A small contrastive audio-text model, trained from scratch.
Model: 15.5M parameters, mfcc input, encoder arch transformer, encoder activation gelu, text encoder width 320, text encoder layers 10, text encoder activation gelu.
Training: 4500 steps, batches of 128.
Data: trained on short read English sentences (LibriTTS-R), 22.1 epochs.
Rows from block 4 of the audio encoder, named by matrix and row number. Rows with one number belong to one neuron. Each number is 128 + 32 x the weight over its row's rms, rounded and kept within 0 to 255. All counts start at 0. After the name is the row's rms in percent of the matrix's.
# fc1: MLP up (encoder.blocks.4.mlp.fc1.weight, 768x256), inputs 0-127
# fc2: MLP down (encoder.blocks.4.mlp.fc2.weight, 256x768, transposed), outputs 0-127
fc1.159 091 [187 116 183 130 129  94 166  77 149 126 153 165 136 131 160 113 120  98  64  56 147 105 114 134 180 118 123 120 156 124 145 111 208  92 124 148 122 170 162 141 136 103 101 151 154 153 168 129 124 129 109 131 159 161  67 177  98 118 165 120  95 154  93 141 166 167  83 117 107 135 167 131 115 152 129 150 129  89 123 126 138 142  95 124 137 149 189 137 136 116 165 127  95 181 167 108 153 102 168 133 145 150 118 156 101  92 182 206 152 130 116 194 131 126 124 166 112 114 198 105 103 135 121  88 139 149 145 138]
fc1.160 101 [ 97 122 138 125 114 147 104  70 131  69 135 147 138  80 131 129  90 126  49 148 121 124 189 176 106  90 142 142 140 116 129 113 114 108 154 181  86 124  58 126 121 126 124 120  99 130 112 149 102 186 128 141 124  73 120 171  99 162  93  96 117  76 107 136 124 163 183  94 150 111 104 140 117 128 188 106 161 131 121 141 134 110  91 100 151  92 102 149 186 112 136 127 138 141 174 153 187 238  83 152 118 122 162 154 104 135 101 149 110  67 160 129  93 129 110 109 129 141 149  52 149 108 140 113 155 145 139 128]
fc1.161 099 [133 131 129  89 122 151  94 186 159 147 183 161 126 129 121 173 126 133 101  72  65 144 133  94 124 133 189  88 112 140 124 152 109 126  94 104 104 124 114 143 135 107 122 154 122 114 103 121 113 114 139  79  72 115 154 162 145 131 116 151 140 134 139 148 126 193  89 115 105 150 117 125 167 111 126 154  46 105  99 147  83 153 125 176 145 118 157  96 149 114 117  94 133 122 190 126 151 104 130 182 139 161 160  67  93 149 136  45 120 112 102 130 138 153 141 174  81 150 108  93  78 131 160 117 115 102 124 144]
fc1.162 093 [144 126  95 143 174 116 116 146 187 147 147 177  97  82 113 185 115  42  75  93 134  89 129 109  95 123 140 156 115 111 177 120 113 110 140  78 108 114 151 178 127 158 128 138 133  96 136 182 149 139 131 115 142 110 121 124  83 158 113 135  90 129 148 111 151 120  88 165 147  75 133 142 127  86  82  97 157 127 159 111 204 123 161 109 112  78 136 145  98 175 141 132 171 143  81 141 153 139  91 125 144 121 203 145 125  93  93 149 189 123 113 143   8 158  93 112 132 115 103 147 161 112  80 137  52 117 123 205]
fc1.163 093 [131 150 126 137 125 175 140 136 152 123 160 146 136 110  91 148 107 163 126 117 141 107 137 122 180 119 152  96 113 166 115 151 114 138 118 100 145 199 120 139 184 106 177 143  94 170 123  93 159  68 125  97  76  89 196 162 108  77 134 114 127 161 107 168 141 126 138  54 161 169 128 134 143 163 150 159 124  94 176 167 133 180 155 120 174 173 164 166 164  92 132 127 124 170 165 143 150 139 142  76 143 154 114 127 157 203 111 126  95 120 107 133 139 118 159  56 189 120 137 155 151 123 135  64 164 116 100  95]
fc1.164 091 [148 126  75 102 156 136 158 109 134 136 122 151 144 123 112 117 138 141 147 123  92 197 103 100 162 124  75 161 143 165 204 109 151 127 158 144 102 124 133 180 153  84 130 131  62 136 114 129 155 162 148 163 129  96 196 178 141 172 134  88 104 118 161 137 107 112  98 104  88 121  93 203  93 107 152  96 153 140  83 164 139 153 155  91 115 101 109  93 174 164 156  68 111 146 157  68 145 126 105 117 114 160 149 188  86 128 190 122 132  65  85 139 153  88  97 116 136 174  73  86  74 204 125 162  47 111 119 160]
fc1.165 111 [ 99 109 130 122 140  96 111  94 125 184  70 158 158 133 130 156 132 152 111  97 141 150 177 172 118 180 126 146  99 122 191 195  87 177 150 147 161 154 112 126 150 182 153 207 156 104 125  95 146 113 132 133 112 124  91 113 113 108 120 155 120 125 122  82 147 179 155 168 141 101 118 179 157  96 137  99 151 145 114  91 101 103 173 100 120 142 159 135 127 136 107 158 177 156 174 148 161  93 171 151 194 179  75 121 154 171 166 112 141 102  78 107 139  67 103 120 169  97 115  93  93 154 117 106 143  79  88 123]
fc1.166 111 [133 157  77  66  86 196 175  89 104 125 140 177 100 122 119  29 132 133 125 156 137 138  95 122 144 152 145 108 112 139 125 111 108 111 111 129 134 134 120 106 208 100 169 126 121  95 119 128 134 172 201 123 143 156  97 126 137  86 143 118 152 138 115 151  81 144 157  67 120 169 118 156 134 134 137  64 162 152 136 126  84 118 131 131 110 163  90 165 184 139 138 112 149 128 117 180 142 107 144 159  71 159 161 131 188 114 110 139 105  90 151 146 139  90 129 190  96  97 154  89 117  72  85 128 178 103 133 205]
fc1.167 101 [136 168 141 148 119  60 159 140  75 107 118 148 144 122 183 141 130  70 104 157  95 161 103 140 128 128 125 122  97 114 135 134 185 174 119 110 137  92 127 107  82 143  81 144 108  72  70 108 114 184 146  80 116 103 127 103  85 102 106  69 123 140  64 124 125 146 117 117 124 137 138 107 152 116 114 138 145 124 118  71 143 128 181 104 140 131 108  53 141 199  82 141 109 132 132 134 148 113 140 128 155 103 178 102 118 110 120 130  71  92 133 123 113  63 118 143 101  92 146 142  78 183 185 163  20 117  96 156]
fc1.168 092 [ 84 139 124 185  96  96 120 116 124 133 101 124 142 154 126 194 112  95  83 137 119 188 105  99 151  54 101 152  61  63 113 146  67 170 120 101 127 147 120 141 171  83 127 152 173 146  86  84 135 127 109 151  93 108 118 164 158 152  83 121 100 103 170  99 144  84 114  52 116 121  96 136  71 133 124 102 159 154 124  80  94 195 109  90 105  90  90  83 165 124 120 109 117 134 114  88  70 110 176 144 147 121 158  89 129 125 147 129 147  67 117  90 141 161  90 127 149 158  94 152 105 148 127 126 147 189 135  91]
fc1.169 096 [102 120 112  94 140  75 122 117 111  92 135 133 174 142 127 179 182 126 129 178 170 168 135 162 170 171 128 105 127 179 189 122 149 103 122 148 159 178 114 120 143 145  92 107  97 135  98 129 168  88 125  95  67 119  80 140 167 101  84 110 173 111  94 145 204 144 106 120  83 167 113 124  67 143 138  95 193 101 156 152 145 142 187 123 164 113  89 116 147 132 130  80 181 149 135 163 120 125 136 122  98 151  95 136 153 187 122 152 145 118 128 170 231 139  93 145 163 120 105 153  85 130 132  97 139 132 155 121]
fc1.170 096 [ 71  99  88 152 118 154 175 123  99  80  90 108  78  97 124 157 137 143 105 102  95 114 124 147 130 124 141 152  97 177 123  99  97  98 113  89 146 149 107 118 182 129  56 144 128 163 112 104  95 158  92 130 113  93 139 116 109 166  85  90  66 110 113  91 164 177 187 166  88 111 122 104 156 139  83 150 174 122 101 163  99 139 102 163 130 135 157 129  71 134 147 110 159 148  91 102  96 157 120 146  79 112 179 102 154 218  87 200 123 199 114  95  67 102 174 124 211 165  75 119 133 193 108 115 164  89 171 131]
fc1.171 100 [139 118  74 121 173 117 112 153 135 120 158 129 134 138 132 139 129  68  92 156  62  86 162 158 119 157 178  82 104 198 109 123 148 129 114 151 144 139 100 124 133  62 147 101  94 141 157 105 159 110 136 132 125 108 108 138 122 122 137 146 183 219 122 136  96 166 189 147  99 187 116 219 135 160 183  48 130 164 167 152 153 119 176 116 128 140 141 141  67  94 153 192 114 114 111  82  95 120 101 173 167 113 166 177  77 114 135 143  29 150 116 152 165  91  94 130  96 120  75  92 124 144 134 145 152 136 111 134]
fc1.172 103 [132 144 167 183 187 125 128 133 130 144 135 142 175 169 185 161 164 127 139 156 120 161 165  94 126 106 177 151  99  79 129 149  53 135 143 134 107 179 125 164 137 116 177 155 102 147 189  83  90 135 142 165 169 142  59 157 132 109 127  89  74 155 109 160 151 102 137 147 213 116 108 103 135 103 165 111  91 119 108 111 111 169  89 183 130 111 172  76 199 126 117 121 153 163 125  86 146 141 115 134  88 169 136 102 118 103  67 126 153 109 165 126 130 183 167 156 188 118 168 165 146  98 131 116 170  89 118  95]
fc1.173 096 [127 173  96 145 171 146 122 123  72 137  59  95 116 173 100 187 125  64 136 151 179  99  82 108 132  46 119 128 101 125  69 120 126 146 115  84 124 147 125 119 105 113 156 125 117  93 163 118 142  99 159 121 139 117 124  88  67  81 162  85 141  86 145 192 106 142  84 126  98  93 117 128 131 109 128 139 143 141  59  35 116 171 104 130 163 105  91 120 122 139  80  98 143 115 171  96 103 138 165 170 204 154 174 135 114 150 138 116 167 176  39 145 125 122 147 160 183 174 153 150 162 158 129 122  89 119  79 111]
fc1.174 109 [106 120 113 132  98 107  91 128 136  91 113 131 141 191 183 164 220 120  20 183 143 175 133 165 152 113 169 137  59 175  97 103  62 153 118 129 207 105 210 137 157 125 184 152 128 148 168 220 149  80 130 139 125 111  66  98 127  87 175 123 119 117 129 140 167  98 128 133 105  86 126  86  75 110  99 125 136 128 110 131 177 161 184 114 134 125 149 121 139 145  68 147  97  63  87 130  90  76 119 192 185 110 144  77 142 158 126 109 119  86 149  99 137 122 193 164 182 178 126 208  94  72 114 137 114 133 156 163]
fc1.175 112 [ 94 115 102 137 172 124 170 118 138 112  76 133 133 121 144 145 183 155 125  29 181 154 149  72 133 165 139 145 160 186  82 113 119  74 153 126 106 136 149 152 151 160 128 137 116 178 187  91 154 129  81 117 155 140  59 116 158  88 186 152  88  75 150 155 117  99 132 154  91 113 125 111 130 151 167  95 184 115 130 123 170 115 150 140  87  89 168 157 105  67  93 125 122 111 197 127 113 133 113 101 139 177 160 130 157  90  52 136 141 162 153 141  61 106 158 144 179 151  72 147  97 144 168 147  85 128 152 158]
fc1.176 091 [133  87  96 155  89 124 127 116 174 162 107  91 101 109  85 183  77 164  86  94 130 155  56 102 105 130 196 122 104 130 146 105 102 153 200 155 107 123 156 119 132 130  96 121  89 151 104 192 100  73 141  81 148 117 109 148 146 164 148  88 118 148 177  66 110 140 111 128 116 119 130  87 113 111 135 158  85 116 112 140 131  85  98  80 168 103  99 137 144 138 145 111  98 108 129  82 203  58 100 137 145 151 103 113 151 174 128 125 139 116 112 103  94 109 103  68 153  73 199 101 188  81 122 172 105 138  97 116]
fc1.177 097 [101 147  92 165 104 106 130 165 112 127 134 168  86 110 139 169  93  88 188 189  87 108 157 108 153 108 140 129 137 135 123 133  86  61 197 118 138 149 148 105 164 139  69 120 133  62 123 101  87 162 135 130 102 142  82  78 114 186 194 157  96 185 175 136 112 145 150 153 111 147 123 171 119  77 189  70  92 188 107 136 161 103 166 125 117 162 167  99 141 153 108 149  92 105  95 111 158 160 106 122 129 114 131 151 107  81 118 144 142 187 134 135  73 142 165 126 161 125 114  66 142 113  95 141 149 120  98  99]
fc1.178 119 [136 128 133 194 166 151 101 150 112 109 141 115 156 170 178 109 103  66  84 174 172 137 149 185 116 142 170 103 179 115 139 185 134 126 161  98 130 111 120 148 116 109 138 154 186 126  94 160 123 116 157 152 164 151 126 160 143 144 143 122 148 136 129 145 153 162 102 153 152 148 174 152 123 136 128 112 143  94 106 158 131 138 206  99 192 129 164  96 155  99 108 164 129 111 113 108 155 127 186 125 200 106 128 115 188  66 129  85  99 103 168 104  93 165  98 102 126 169 195 148 156 111  58 119  88  74 103 113]
fc1.179 107 [109 165 123  54 129  99 115  90 121 146 155  89 177 151 146 162 152 126 102  99  91 167 142  98  64 138 137 161 180 142 133 126 149  95 130  59  77 153  94 154 160 141 124 134 198 141 138 200 123 127 187 173 166 104 153 165 148 146 167 175 123 162  95  97 110 123 179 112 108  84 137 132 134 164 145 135 145 104 161 186 151 108 109 139 117  58 103 116 113  81 160 142 152 151  67 105 180 105 178  79 122 127  98 158  69 143  75 190 146 143  99 142 151 135 165  84 166  95 166 121 137 133 190 102 160 157 120 111]
fc1.180 101 [173  92 135 128 185 106 118 108 110 163 153 159 131  81 131 151 174  70 192 111 109 158  69 101  97 109 193 101 195 100 141  86 157 143 202 123 131 172 168 149  81 166  92 117 178 149 114 153  75 144 103 162 112  76  89 110 120 100 154 120  87 127 118 178 123 139  72 119 155 147 147 154 124 166  94 105 130 148 172 100 123 127 107 149 123 106 136 126 107  92 148  87 129  88 209 129 158 130 146 178 111 191  73  76 137 110  99 129 156 129 146 193 194  73  80 100 135 149 123 132 175 139 134 138 124  98  34 141]
fc1.181 096 [167 132 115 130 157 193 139 127 161  86 102 128 148 167 105 159  89 133 105 121  96 159 107 106 168 132 108 147 145 140 201 183 144 130 146 169 148 160 123 164  97 162 183 163 196 127  37 165 101 158 137 106 116 122 155 161 124 157 142 123 116 196 101 125 152 152 127 103 154 174  95 138 104 178 142 129 177 148 154  52 151 159 152 107 157 106 161 129  85 160  94 113  93 183  96  95 101 113 141 140 153 114  82  97 116 157 167 127 117  58 104  79 147 176 149  75 186 135 171 102  56 104 190  91 123 164 212 166]
fc1.182 086 [104  88 180 180 125 146  37  75  53 186  77 151 132 171  80 120 176 136 103 100  93 103 163 109 109 113 137  89 161 147 119 120 116 120 143 145 124 127 143 166 134 139 150 135 134 117 142 176 116 117 173 133  83 119 158 149 130 120 104 132 168 187 117 121 120  88 131 147  78 208 104 118 117 153 120  81 114  77 156 128 131 141 164 132  69 141 133 121 119 105 176 168 159 131 120 138 150 119 140  91 140 108 172  92 182  75 107 129 165  75  76 130 101 138 146 157 157 129  95 107 151 112  70 160 211 144  98 166]
fc1.183 096 [ 99 100 105  69 157 162 101 163 112 144 171 107 143 114  96  98 120 155 146 176  82 149 125 155 100 134 157 146 136 139 150 165 100 132  87 188 149 100  82  55 115  97 107 120 156 120 167 128  95 161 139 129 120  71 154 156 166 137 163 119  73 147 110 154 167 167 136 139 111 142 123 132 100  54 136 160 194  86 167 122 156 196 128 172 141  92  94 161 142 153 153 136 140  81 128 101 164 184 115 117 128 140 137 131 121 119  44 145 105 143  54 145 147  93  62 137 131 125 136 145 149 150 167 128 107 185 133 121]
fc1.184 117 [108 150 174  99  93 102 172 134 171 132 129 111 151 110 124  71  91 123 125 164 170 139 120  93 112 110 190 145 139 128 132 104 163  81 149  91  74 148 137 122 172  97 106 102 148 138 166 154  88  94 166 131  87 106 189 121 114 132 129 111  96  85  87 135 139 160 169 108 136 101 100 125 123  69 146  64 126 112 160 121 143  73  53 129 121 109 134 150 104 102 111  55 164 146 139 122  98  76 106  49 105 131 118 101  86 103 109 161 155 160 138 169 127  99 134 153 146 110 180 131 123 100 129  98  99  85  78 102]
fc1.185 098 [119 124 209  96  86  91 124 119 180  43 157 184 117 123 174 146 147  92 145 139 156  98 125 151 137 137  95  80 185 130 164 118  45 122  89  86 158 119 110 152 165 161 153 131 145 159 132 131 133  86 114 154 128 142 141  89 139 111 126 156 141 164 149  91  65 118 159 174  88 173 176  63 125 145 117  57  86  78 144 124 177 196 107 205 161 194 131  94 144 151 115 108 120 165 115 149 101 131 153 111  95 155 207 107 156 125 165  96 137 124 108  70 145 164 119 118 112 121 125 140 164 150 114  94 141  82 142 136]
fc2.159 094 [ 67 129  95 102 132  97 120 130 123 123  48 124 114 126  97  88 126 123 229 216 138 141 151 111 134  84 139 152 122 109 120 127 110 158 127 117 108 110 151 115 130 174 106 143 108 118  91 108 134 123 184 108 180  67 104  85 141 160  65 187 174 113 132 147  65 136 117 109  84 163 127 185 117 164 168 169 117 181 115 151 121 167 115 171 122 149  79 165 101 116 148 138 164 127 113 121 112 131 107 126 105 114 138 122 159 158 104  86 104 134 157  52 113 114 171 101 127 150 114 161 183 157 117 174 152 108  93 142]
fc2.160 099 [100 142 100 118 153 189 109 132 165 175 161 101 156 112 122 137 194  95 202 140  97 130 129 102 129 134 112 133 108 189 166 100 127 136 146  94 111 143 126 101 148  90 132 133  92 154 135 133 109 125 125 139 103 144 137 143  99  53 100 139 123 159  92 127 140 142  28 146 122 115 164 144  81 154 124 126 107 173 181 123 109 129 141 167 176 158 154 110  91 159  93 149 147 135  99 164 108  86 137 121 125  79 164 136 181 141 147 115  77 176 102 136 119 141  81  90  80 166 104 124 128  73 142 107  94  75 112 114]
fc2.161 101 [149 131 130 136 119  60 183  82 114 124 119 113 118 160 147  96  97 112 170 169 166 128 107  90 134 116  93 213 127  89  54 137  94 101 145 157 161 108 118 107 134 123  91 132 144 157 152 135 121 144  81 169 160 175  69  78 105 139 130  96 131 123 166 158 136 102 134 133  92  86 104 172  93 165 123  80 131 135  85 116 151 140 172  94 136 179 103 131 116 102 183 138 104 132 109  88 108 168 149  72 149  87 118 120 176  83 151 158  61  80 124 105 101 132 118 118 159  87 145 155 228 193  77 133  86 106 126 148]
fc2.162 093 [132 105  87 102  87 129 128 124  75 132  95  77 137 138 112  58  91 150 165 144 106 174  79 170 172 114 126 171 195  96 115 115  91 135 123 140 110 144 150 137 148  86 119 142 153 137 108  73  86 101 173 140 128 144  87 109 179  94 106 146 157 107 131 167  81 138 136 128 167 164  64 153 124 128 143 115  62 122 146 125  87 164 148 176 139 196 132  99 135  91 166 172 115 130 158 141 124 113 156 124 118 116  81 155 135 165 159  91  83 175 120 135 162  98 108 128 102  91  91 117  86 179 164 104 152  78 125  33]
fc2.163 089 [109 114 112 117 100  69 133 124  87 114  77  83 108 163 145 189 101 120 100 150 145 130 159 105 112 179 173 157 173 127 179 111 122 101 194 104  82 128 143 104  76  92 125 103 143 115  53 153  79 216  89 183 140 141 103 122 155 163 128 138 138 110 137 103 112  60 139 142 103 107 132 203 102  93 169 133 123 142 109 118 150 125 145 125 113 144  71 109 131 165 149 121 113  67  76 149  87  88 104 189 103  86 139 118 151 101 120 194 109  91 171 112 128  96 170 196  88 111 134 125 131 160 113 148 128 126 156 201]
fc2.164 089 [126 118 155 158 104 144  99 121 111 104 178  92 103  91 100 108 111 113 156 134 205  60 153 124 125 145 122 108 137 132 107 161 123 135  80 147 155 159 162 134 121 180 153 130 162 180 128 173 124  73 135  79 165 177  90 118 131 118 120 100 169 121 140 152 125 181 176 160 162 102 129  54 146 128 144 143 143 100 149 118 150 112  99 135 115 139 146 159 138  97 175 167 147  97 155 124 109 136 112  87 137 125  86 102 202 124  99  49 137 117 121 143 129 145 125 129 100 102 180 116 176 108 109 177 133 169 135  56]
fc2.165 104 [116 108 136 119 124 160 130 152  90  74 139 120  80 146  97 112  80  91 161 109  47 140 114  95 137  78 109 101 174  57 112  65 103 138 185 124  93 123 146 107 165  85  99  76 148 125 173 185 118 171 134 123 123 131  98 159 111 148 143 116 126 167  81 139 122 153 158 109  70 102 151 128 116 115 131 132 121 110  99 162 113 153 146 150 123 147  50 111 106 177 118 142  88 128 110 118 128 140  90  94  56 116 185 121  69 118 157 130 148 102 139 129 141 151 104 144  84 123 174 111 132  84 184 208 176 159 141 107]
fc2.166 101 [130 157 136 144 173  40 115 152 127 125 125  83 122 163  72 141  92  94 137  58 119 114 210 112 130 149 165 163 118 134 117  95  94 124 136 121 119 116 132 152 113 181 108 109 127 139 127 136 162  79 106 110 119 136  97 143 102 178 127 164 105 150 142  84 145 123 118 126 158 126 149  89  79 118  57 168 158 139  72 141 155 141 136 134 180 132 142 151 156 166 152 154 122 100 124  77 136  70 108 145 164 101  72 126 106 174 154  76 147 188 156 104 133 191  57  61 191 153  88 125 144 178 164 155  84 162 109  75]
fc2.167 101 [100 129 146 107 166 201 113 128 177 179 104 108 136 127  94 118 151 183 152 130 158 150 177 141 213 158 175 150 172 158 142 102 119  45 102 167 151 150 105 158 138 101 178 109 119 172 156 148 133  70 120 139 152 151 156 145 172 137 167 190 157 120 161 109 141  72 135  92 140 158  78 149 130 143 131 131  87  83 152 138 130 142  71 146 164 138 158 171 133  79 130 164 124 123 117 140 121 179 164 142 114 145 124 148 196 165 171 118 126 124 122 107 136 206 134  97 159 137 107 115 165 122 117 132 179 151 123 125]
fc2.168 090 [186 119 103 100  92 141 125 143 129 109 173  90 133 155 162 159 165 178 150  97 139  32 160 130 100 187 129 115 162 208 103 137 185  77 135 154 139  86 117  87 113 116 131  98  92 103 126 166 150 183 156  74 115 117  85 108 134  48 176 125 121 176  88 144  57 182  76 183 122 137 151 140 141 196  82 124 125 115 142 140 124  92 133 176 130 173 148 120  88 132 103 140 121 125 120 155 185 159 124 116 108 126 144 144 130 165  74 109 100 176 118 182  98 110 105 109 121 123 134  98 131 114 127 131 125  82 135 219]
fc2.169 101 [171 198 115 154 101 205 136 183 132 219  94  96 114  76 132  97 114 114 113 123  97 121 131  99 177 147 179 192 133  97 143 114 155 135 118  88 133  87 137  70 134 140 145 145 151 127  91  95  98 118 117 120 183 105 154 118  87 160 182 146 125 133 184  73  93 116 143 107 146 158 160 124 138 145 116 155 107 165 171 137  78 164  72 129 136 175 137 138 103 130 129 198  61 146  91  81 130 117  97 160 203 161 161  99 108 103  81 131  76 140 164 155  88 104 108 141 113 182 177 132 191 162 169 142 143 151 129 100]
fc2.170 088 [183 116 149  96 137 137 119  98 164 159 138 170 134  85 127 151 111 116 133 175 155 145 123  74 137 134 121 128 137  85 142 111 157  68 146 155 129  97 134 127  70 148 203 138 176  89 102 158 172 142 193 156 137 167  71 153 154  51 153 162 111 121 166 153  83  81 123  77 120 116 132 166  97  95 137 110  93 143 135  91 137 105 150 138  87 152  86 166 208 138 144 111 112 135 161 147 150  62 137  71 186 176  58 160 146  90 169  98  87  59  93 162 131 121 110 155  74 114 172 114 192 104 160 142  99 141  75 126]
fc2.171 095 [ 88 176 173 120 115 104 149  78 115 188 108 135  97 105 184 109  85 161 134 117 219 149 116 139 129 154  91 115 167 127 143 100  89 163 130 124 104 123 138 119 158 183 162 182 170 107  45 120 102 173 130 131 104 159  84 104 143  95 128 146  58  69 145 107 120 129 107  97 129  79 108  77 144  65 145 166 120 113  97 100 107 106 107 149 141  97 108 108 119 129 125  58 134 152 129 104 201  99 107  85  97 140 122 117 135 154 120 129 225  66 137 113  99 177 127  88 156 144 137 189  92 155 193 131 120 126  87 109]
fc2.172 104 [133 106 143 104  44 128 140 151 162  86 151 146 175 111 129 131 157 158 158  78 148  55 108 146 179 102 155  94  93  99  97  79 167 139  78 176 122  92 143 151 141 143 116 156 145  83 128 104 103 154 104 142 101 155 229 107 144 125 102 116 140 144 116 131 146 165  94 116  46 216 104 172  88 164 136 127 150 135 177 146 166  76 172  58 162 110 166 138  83 129  97 108 107 125 148 135 116 102 111 167 158 101 116 115 118 160 186  86  79 156  97 137 138  55 197  93 162 162 126 116 125 133 145 117 104 138 110 118]
fc2.173 098 [169 124 193 135  93  83 142 113 200 107 186 138 115 117 154  77 123 120  98 112  80 126 137 105 138 164 137 202 138 100 158 167 165 122 153 170 126  98 119 135 140 148 110 165 142 151 109  81 113 150  97 155 127 147 168 137 193 169 117 132 106 172  82 105 168  95 120 171 113 159 127 113 128 136  77 106 148 135 200 153 114  90 109 126 118 111 134 117 134  89 159 135  93 147  99 131 133 118 141 106  40  96 103 156 180 136 130 129  83 111 135 130 124 181 123  73 112 140 138  79  78  60 123 103 157 146 102 171]
fc2.174 105 [128 180 115 157 189 119 156 100 147 134 137 155 119  59 138 121  87 140 194 112 132 106  95  90 143 189 124  92  65  59 144 164 148  98 171 145 131 129 136  84 133 121 125 136  88 130 103  72 100 185 143 166 189 182 181 120 135  89 151 140 156 100 129 123  99 125 112 123 155 120 181 150 155 147 137  98 147 139 169 137  99  93  94 172  94  94 193 106 136 161 149 137 111 227 154 132 159 117  98  96 118 164 113 155 105  47 148 123 144 152  67 150  92  95  83 143 130  82 146 110 106 176  91 114 127 104  95 119]
fc2.175 105 [131 146 160 136 117 105 130 166 206 100 162 168 165  94 120 120 136 135 187 135  50 139 128 155 120 157 144  48 138 115 142 194 154  77 133 144 150 125  92 130 144 120 109 103 164  43  65  69 154 142 179 149  91  84 137 138  70 187 124 170 179 146  82 129 143 145 118 113 168 158 140 140 128  94 105 119 109 156 152 109 154 136 103 147 154 222 125 175 152 120 160 149 129 161  84 162 170 120 136 126 118 137 140  87 135 148 102 169 104  82 118 122 157 180 123  99 106  81  91 171 117 157 125 168 146 146 123 145]
fc2.176 092 [139 179 105 169 149 129 137  92  96 110 111 190 103 209 164  93 216 103 140 173 121 120 175 100 153 100 146 131 135 128 135 171 163 101  98 130 132 113 126  94 136  84 175 122 100 167 103  71  92 104 110 129 123 196 170 107 192 118 136 158 126  79 116 157 162 123 104 157 137  63 142 153 156 153  85  65 133 115 120  89 138 160 172 143  74 118 114  95 145 135 163 184 166 105  99 173  91 186 146 109 141  71 187 131  92  87 138  68 163 185 145 167 140 131 122 173 121 155 136 123 147 118 109  81 123  98 174 169]
fc2.177 102 [172 173 111  72  91 127 102 107 150 149 111  71 112 126 143 129  98 146  17 137 194 195  67 162 168 168 190 115 136 126 172 112 170  93  69 127  75  94  97 156 140  99 230 117 149 143 138 158 169 105 107 159 174  67 125 173 152 112 109 134 143  99 138 133 129  94  85 143 102 162  78 128 120 179 116 168 144 115 128  89 136 126 105 119 153 113 130  77 112 125 124  89 110 156 151 140 129 169 152 132 151 150 130  73 146 181 156 116  89 127 128 109 143  56 121 128 110 143 164 216 111  92 170 121  81 102 159 127]
fc2.178 115 [ 98 118 110  73 159 106 155 117 145  83 115  86 146  80 119 136  80 167 137 129 115 104 105  67 127 167  62 117 133 147 165  92  93 140 133 113 163 148  90 148 120 146 131 109 104 138 163 136 154 168  80 131 144 113 132 136 111 115 118 165 103 130 117  99 137  70 114  90 118 134 115  85 137 105 125 158 124 173 179 150 103 113  96 213  86 118 129 140 131 127 116 117 136 135 139 143  58  77  83 154 109 175 142  97  89 208 139 148 157 123 110 110  90 155 146 158 110 108 129 164 130 174 143  88 177 178 133 173]
fc2.179 115 [153  78 122 167  51 173 154 102 128 138 139 164 124  85  64  88 113 104  50 112 128  92 121 133 135 110 127 107 128 155 134  80 108 125 104 103  97 104  74 114 108 110  87  90  88  64 118  78  46 107 109 119  75 154  90 136 197 106 129 136 135  91 107 117  96 161 144 161 193 142 172 124 161 116  82 174 149  85 163 139  86 119 116 117  94 154 111 149  87 112  98 146 139 171 182 177 154 123 135 149 133 129 150 179 166 160 191  85  88 118 111 108  99  86 158 108  79 174  76 138 151 103  70 148  64 108 134 133]
fc2.180 095 [113 149 154  97 161 130 137  79 131 111  62 101 112 132 130 153 114 164  60 126  96 117 138 129 173 164 102 113  62  97 130 139  69 108  84 168 127 122 120  92 178 117 140 165  76 119 117 101 136 111 156 139 183 134 113 155 179 125 125 144 135 128  87 100 145 169 159 118 112 113 155  46 158 133 162 151 142  73  65 153 137 132 115 117 131 143  94 137 110 176 121 158 168 192  53 123 153 131 150  86 178 137 139 149 141 163 180  84 104 155  76 114  68 164 118 154 123 165  84 149  83 159 125 128 148 139 191 129]
fc2.181 095 [113 152 168 107  67 131 130 115 123 113 148 114 135 104 126 118 123 120 181 105 105 118 120 157  79  86 110 138 120 135  91 130 187 150 122 137 153 159 151 184 137  99 127 100  65 139 169 113 175 123  78 135 123 132 125  81 140 109 126 139 164  79 166 115  97 112 110 166 151  79 184 100 140 108  74 145 101 120  80 168  65 113 101 107 132 170  94 147 138 114 169 133 207 137 168  89 112 101  79 105 141  93 159 190 161 112 152 137 120  99 113 151 110 101 104 179  50 114 105 100 211 127  81 154 129 116  86  49]
fc2.182 096 [161 197 121  87 134 103 176 160 144  61 103 103 136  99 160 153 106  63 110  86 136 107  83 171 151 138 113 161 105 125 130 137 135 106  95  85  75 126 130  72  96 119 107 180 117 116  94 136 146 209  84 142 160 137 120 164 160 130 125 131  62 113 155 193  89 133  84 138 175  89 103 111 159 118 109 175 141 120 124 106  85 114 112 122 153 167 145 140 140  72  89 118 137 120 145 133  95 173  93 144 127 159 118 152  88 139 154 136  80 178 140 102 139 133 124  80 108  75 162 149 135 153 142 130  87 156 168 131]
fc2.183 097 [141 119 162 136 130 105 146 150 183 154  49 134 133 153 185 115 104  82 140  82  87 148 142 125  92 117 130  95 117 139  83 123 133 106 155  84 119 171 164 138 150 125 183  80 125 170 134 160 128 177 106 124 147 221  62 105  82 126 154 173 125 134 157  93 120  69 122 161 119  96 156 125 167 146  87 143  77 135 168 124 108 107 125  98 114 172 146  99 118 114 148 107 130  98 114 177 160  96 131 130 125 135 126 167  88 136 187 100 153 121 177 162 107 128 143 111 113 147  93 134 161 116 111 159 115 133 109 141]
fc2.184 111 [ 94  95  88 144 114 103 125 131 106 156  86 123 129 156 119 189 208 140 146 115 105 159 159 121 150 148  59 146 128 111  95 117 138 196  77 151 103 133 116  67 132  72 127 159 108 182 106  97 135 162  54  94 116  96 100 129 165  77 102 105  79  98 111  95  91 121 121  98  95 123 149 130 132 112 148  88 149 137 122 118  87 126 145 129  55 154 207 120 115 142 153 194  93  82 135 136 182 123 118 160 151 145 133 157 128 109 130 129 117  58 143 137 108 195 179  71 130 130 128 186 167 140 156  94 160 158 236 111]
fc2.185 088 [162 119 106 113 144 154  91  99  78 144  95  65 141 126 132 186 125 171 170 118  96 151 124 117 113 111 179 191 109 105 114 144 162 127 171 154  84  88 109 108  75  47 127 158  77 109 154  98 129 139 156 143 114 114  81 143  98 167 142 127 161 109 124 177 159 134 116 116 145 103 118 182 179 104 162 201 151 123 137 130 139 119 160  82 112  76 152 168  94 138 109 124 174 139 101 112 160 126 125  90 149 126  71 106  86 131 103 146 141 105 153 105 109 154  98  84 198 206 114 112 118 101 151 183  98 175 118 143]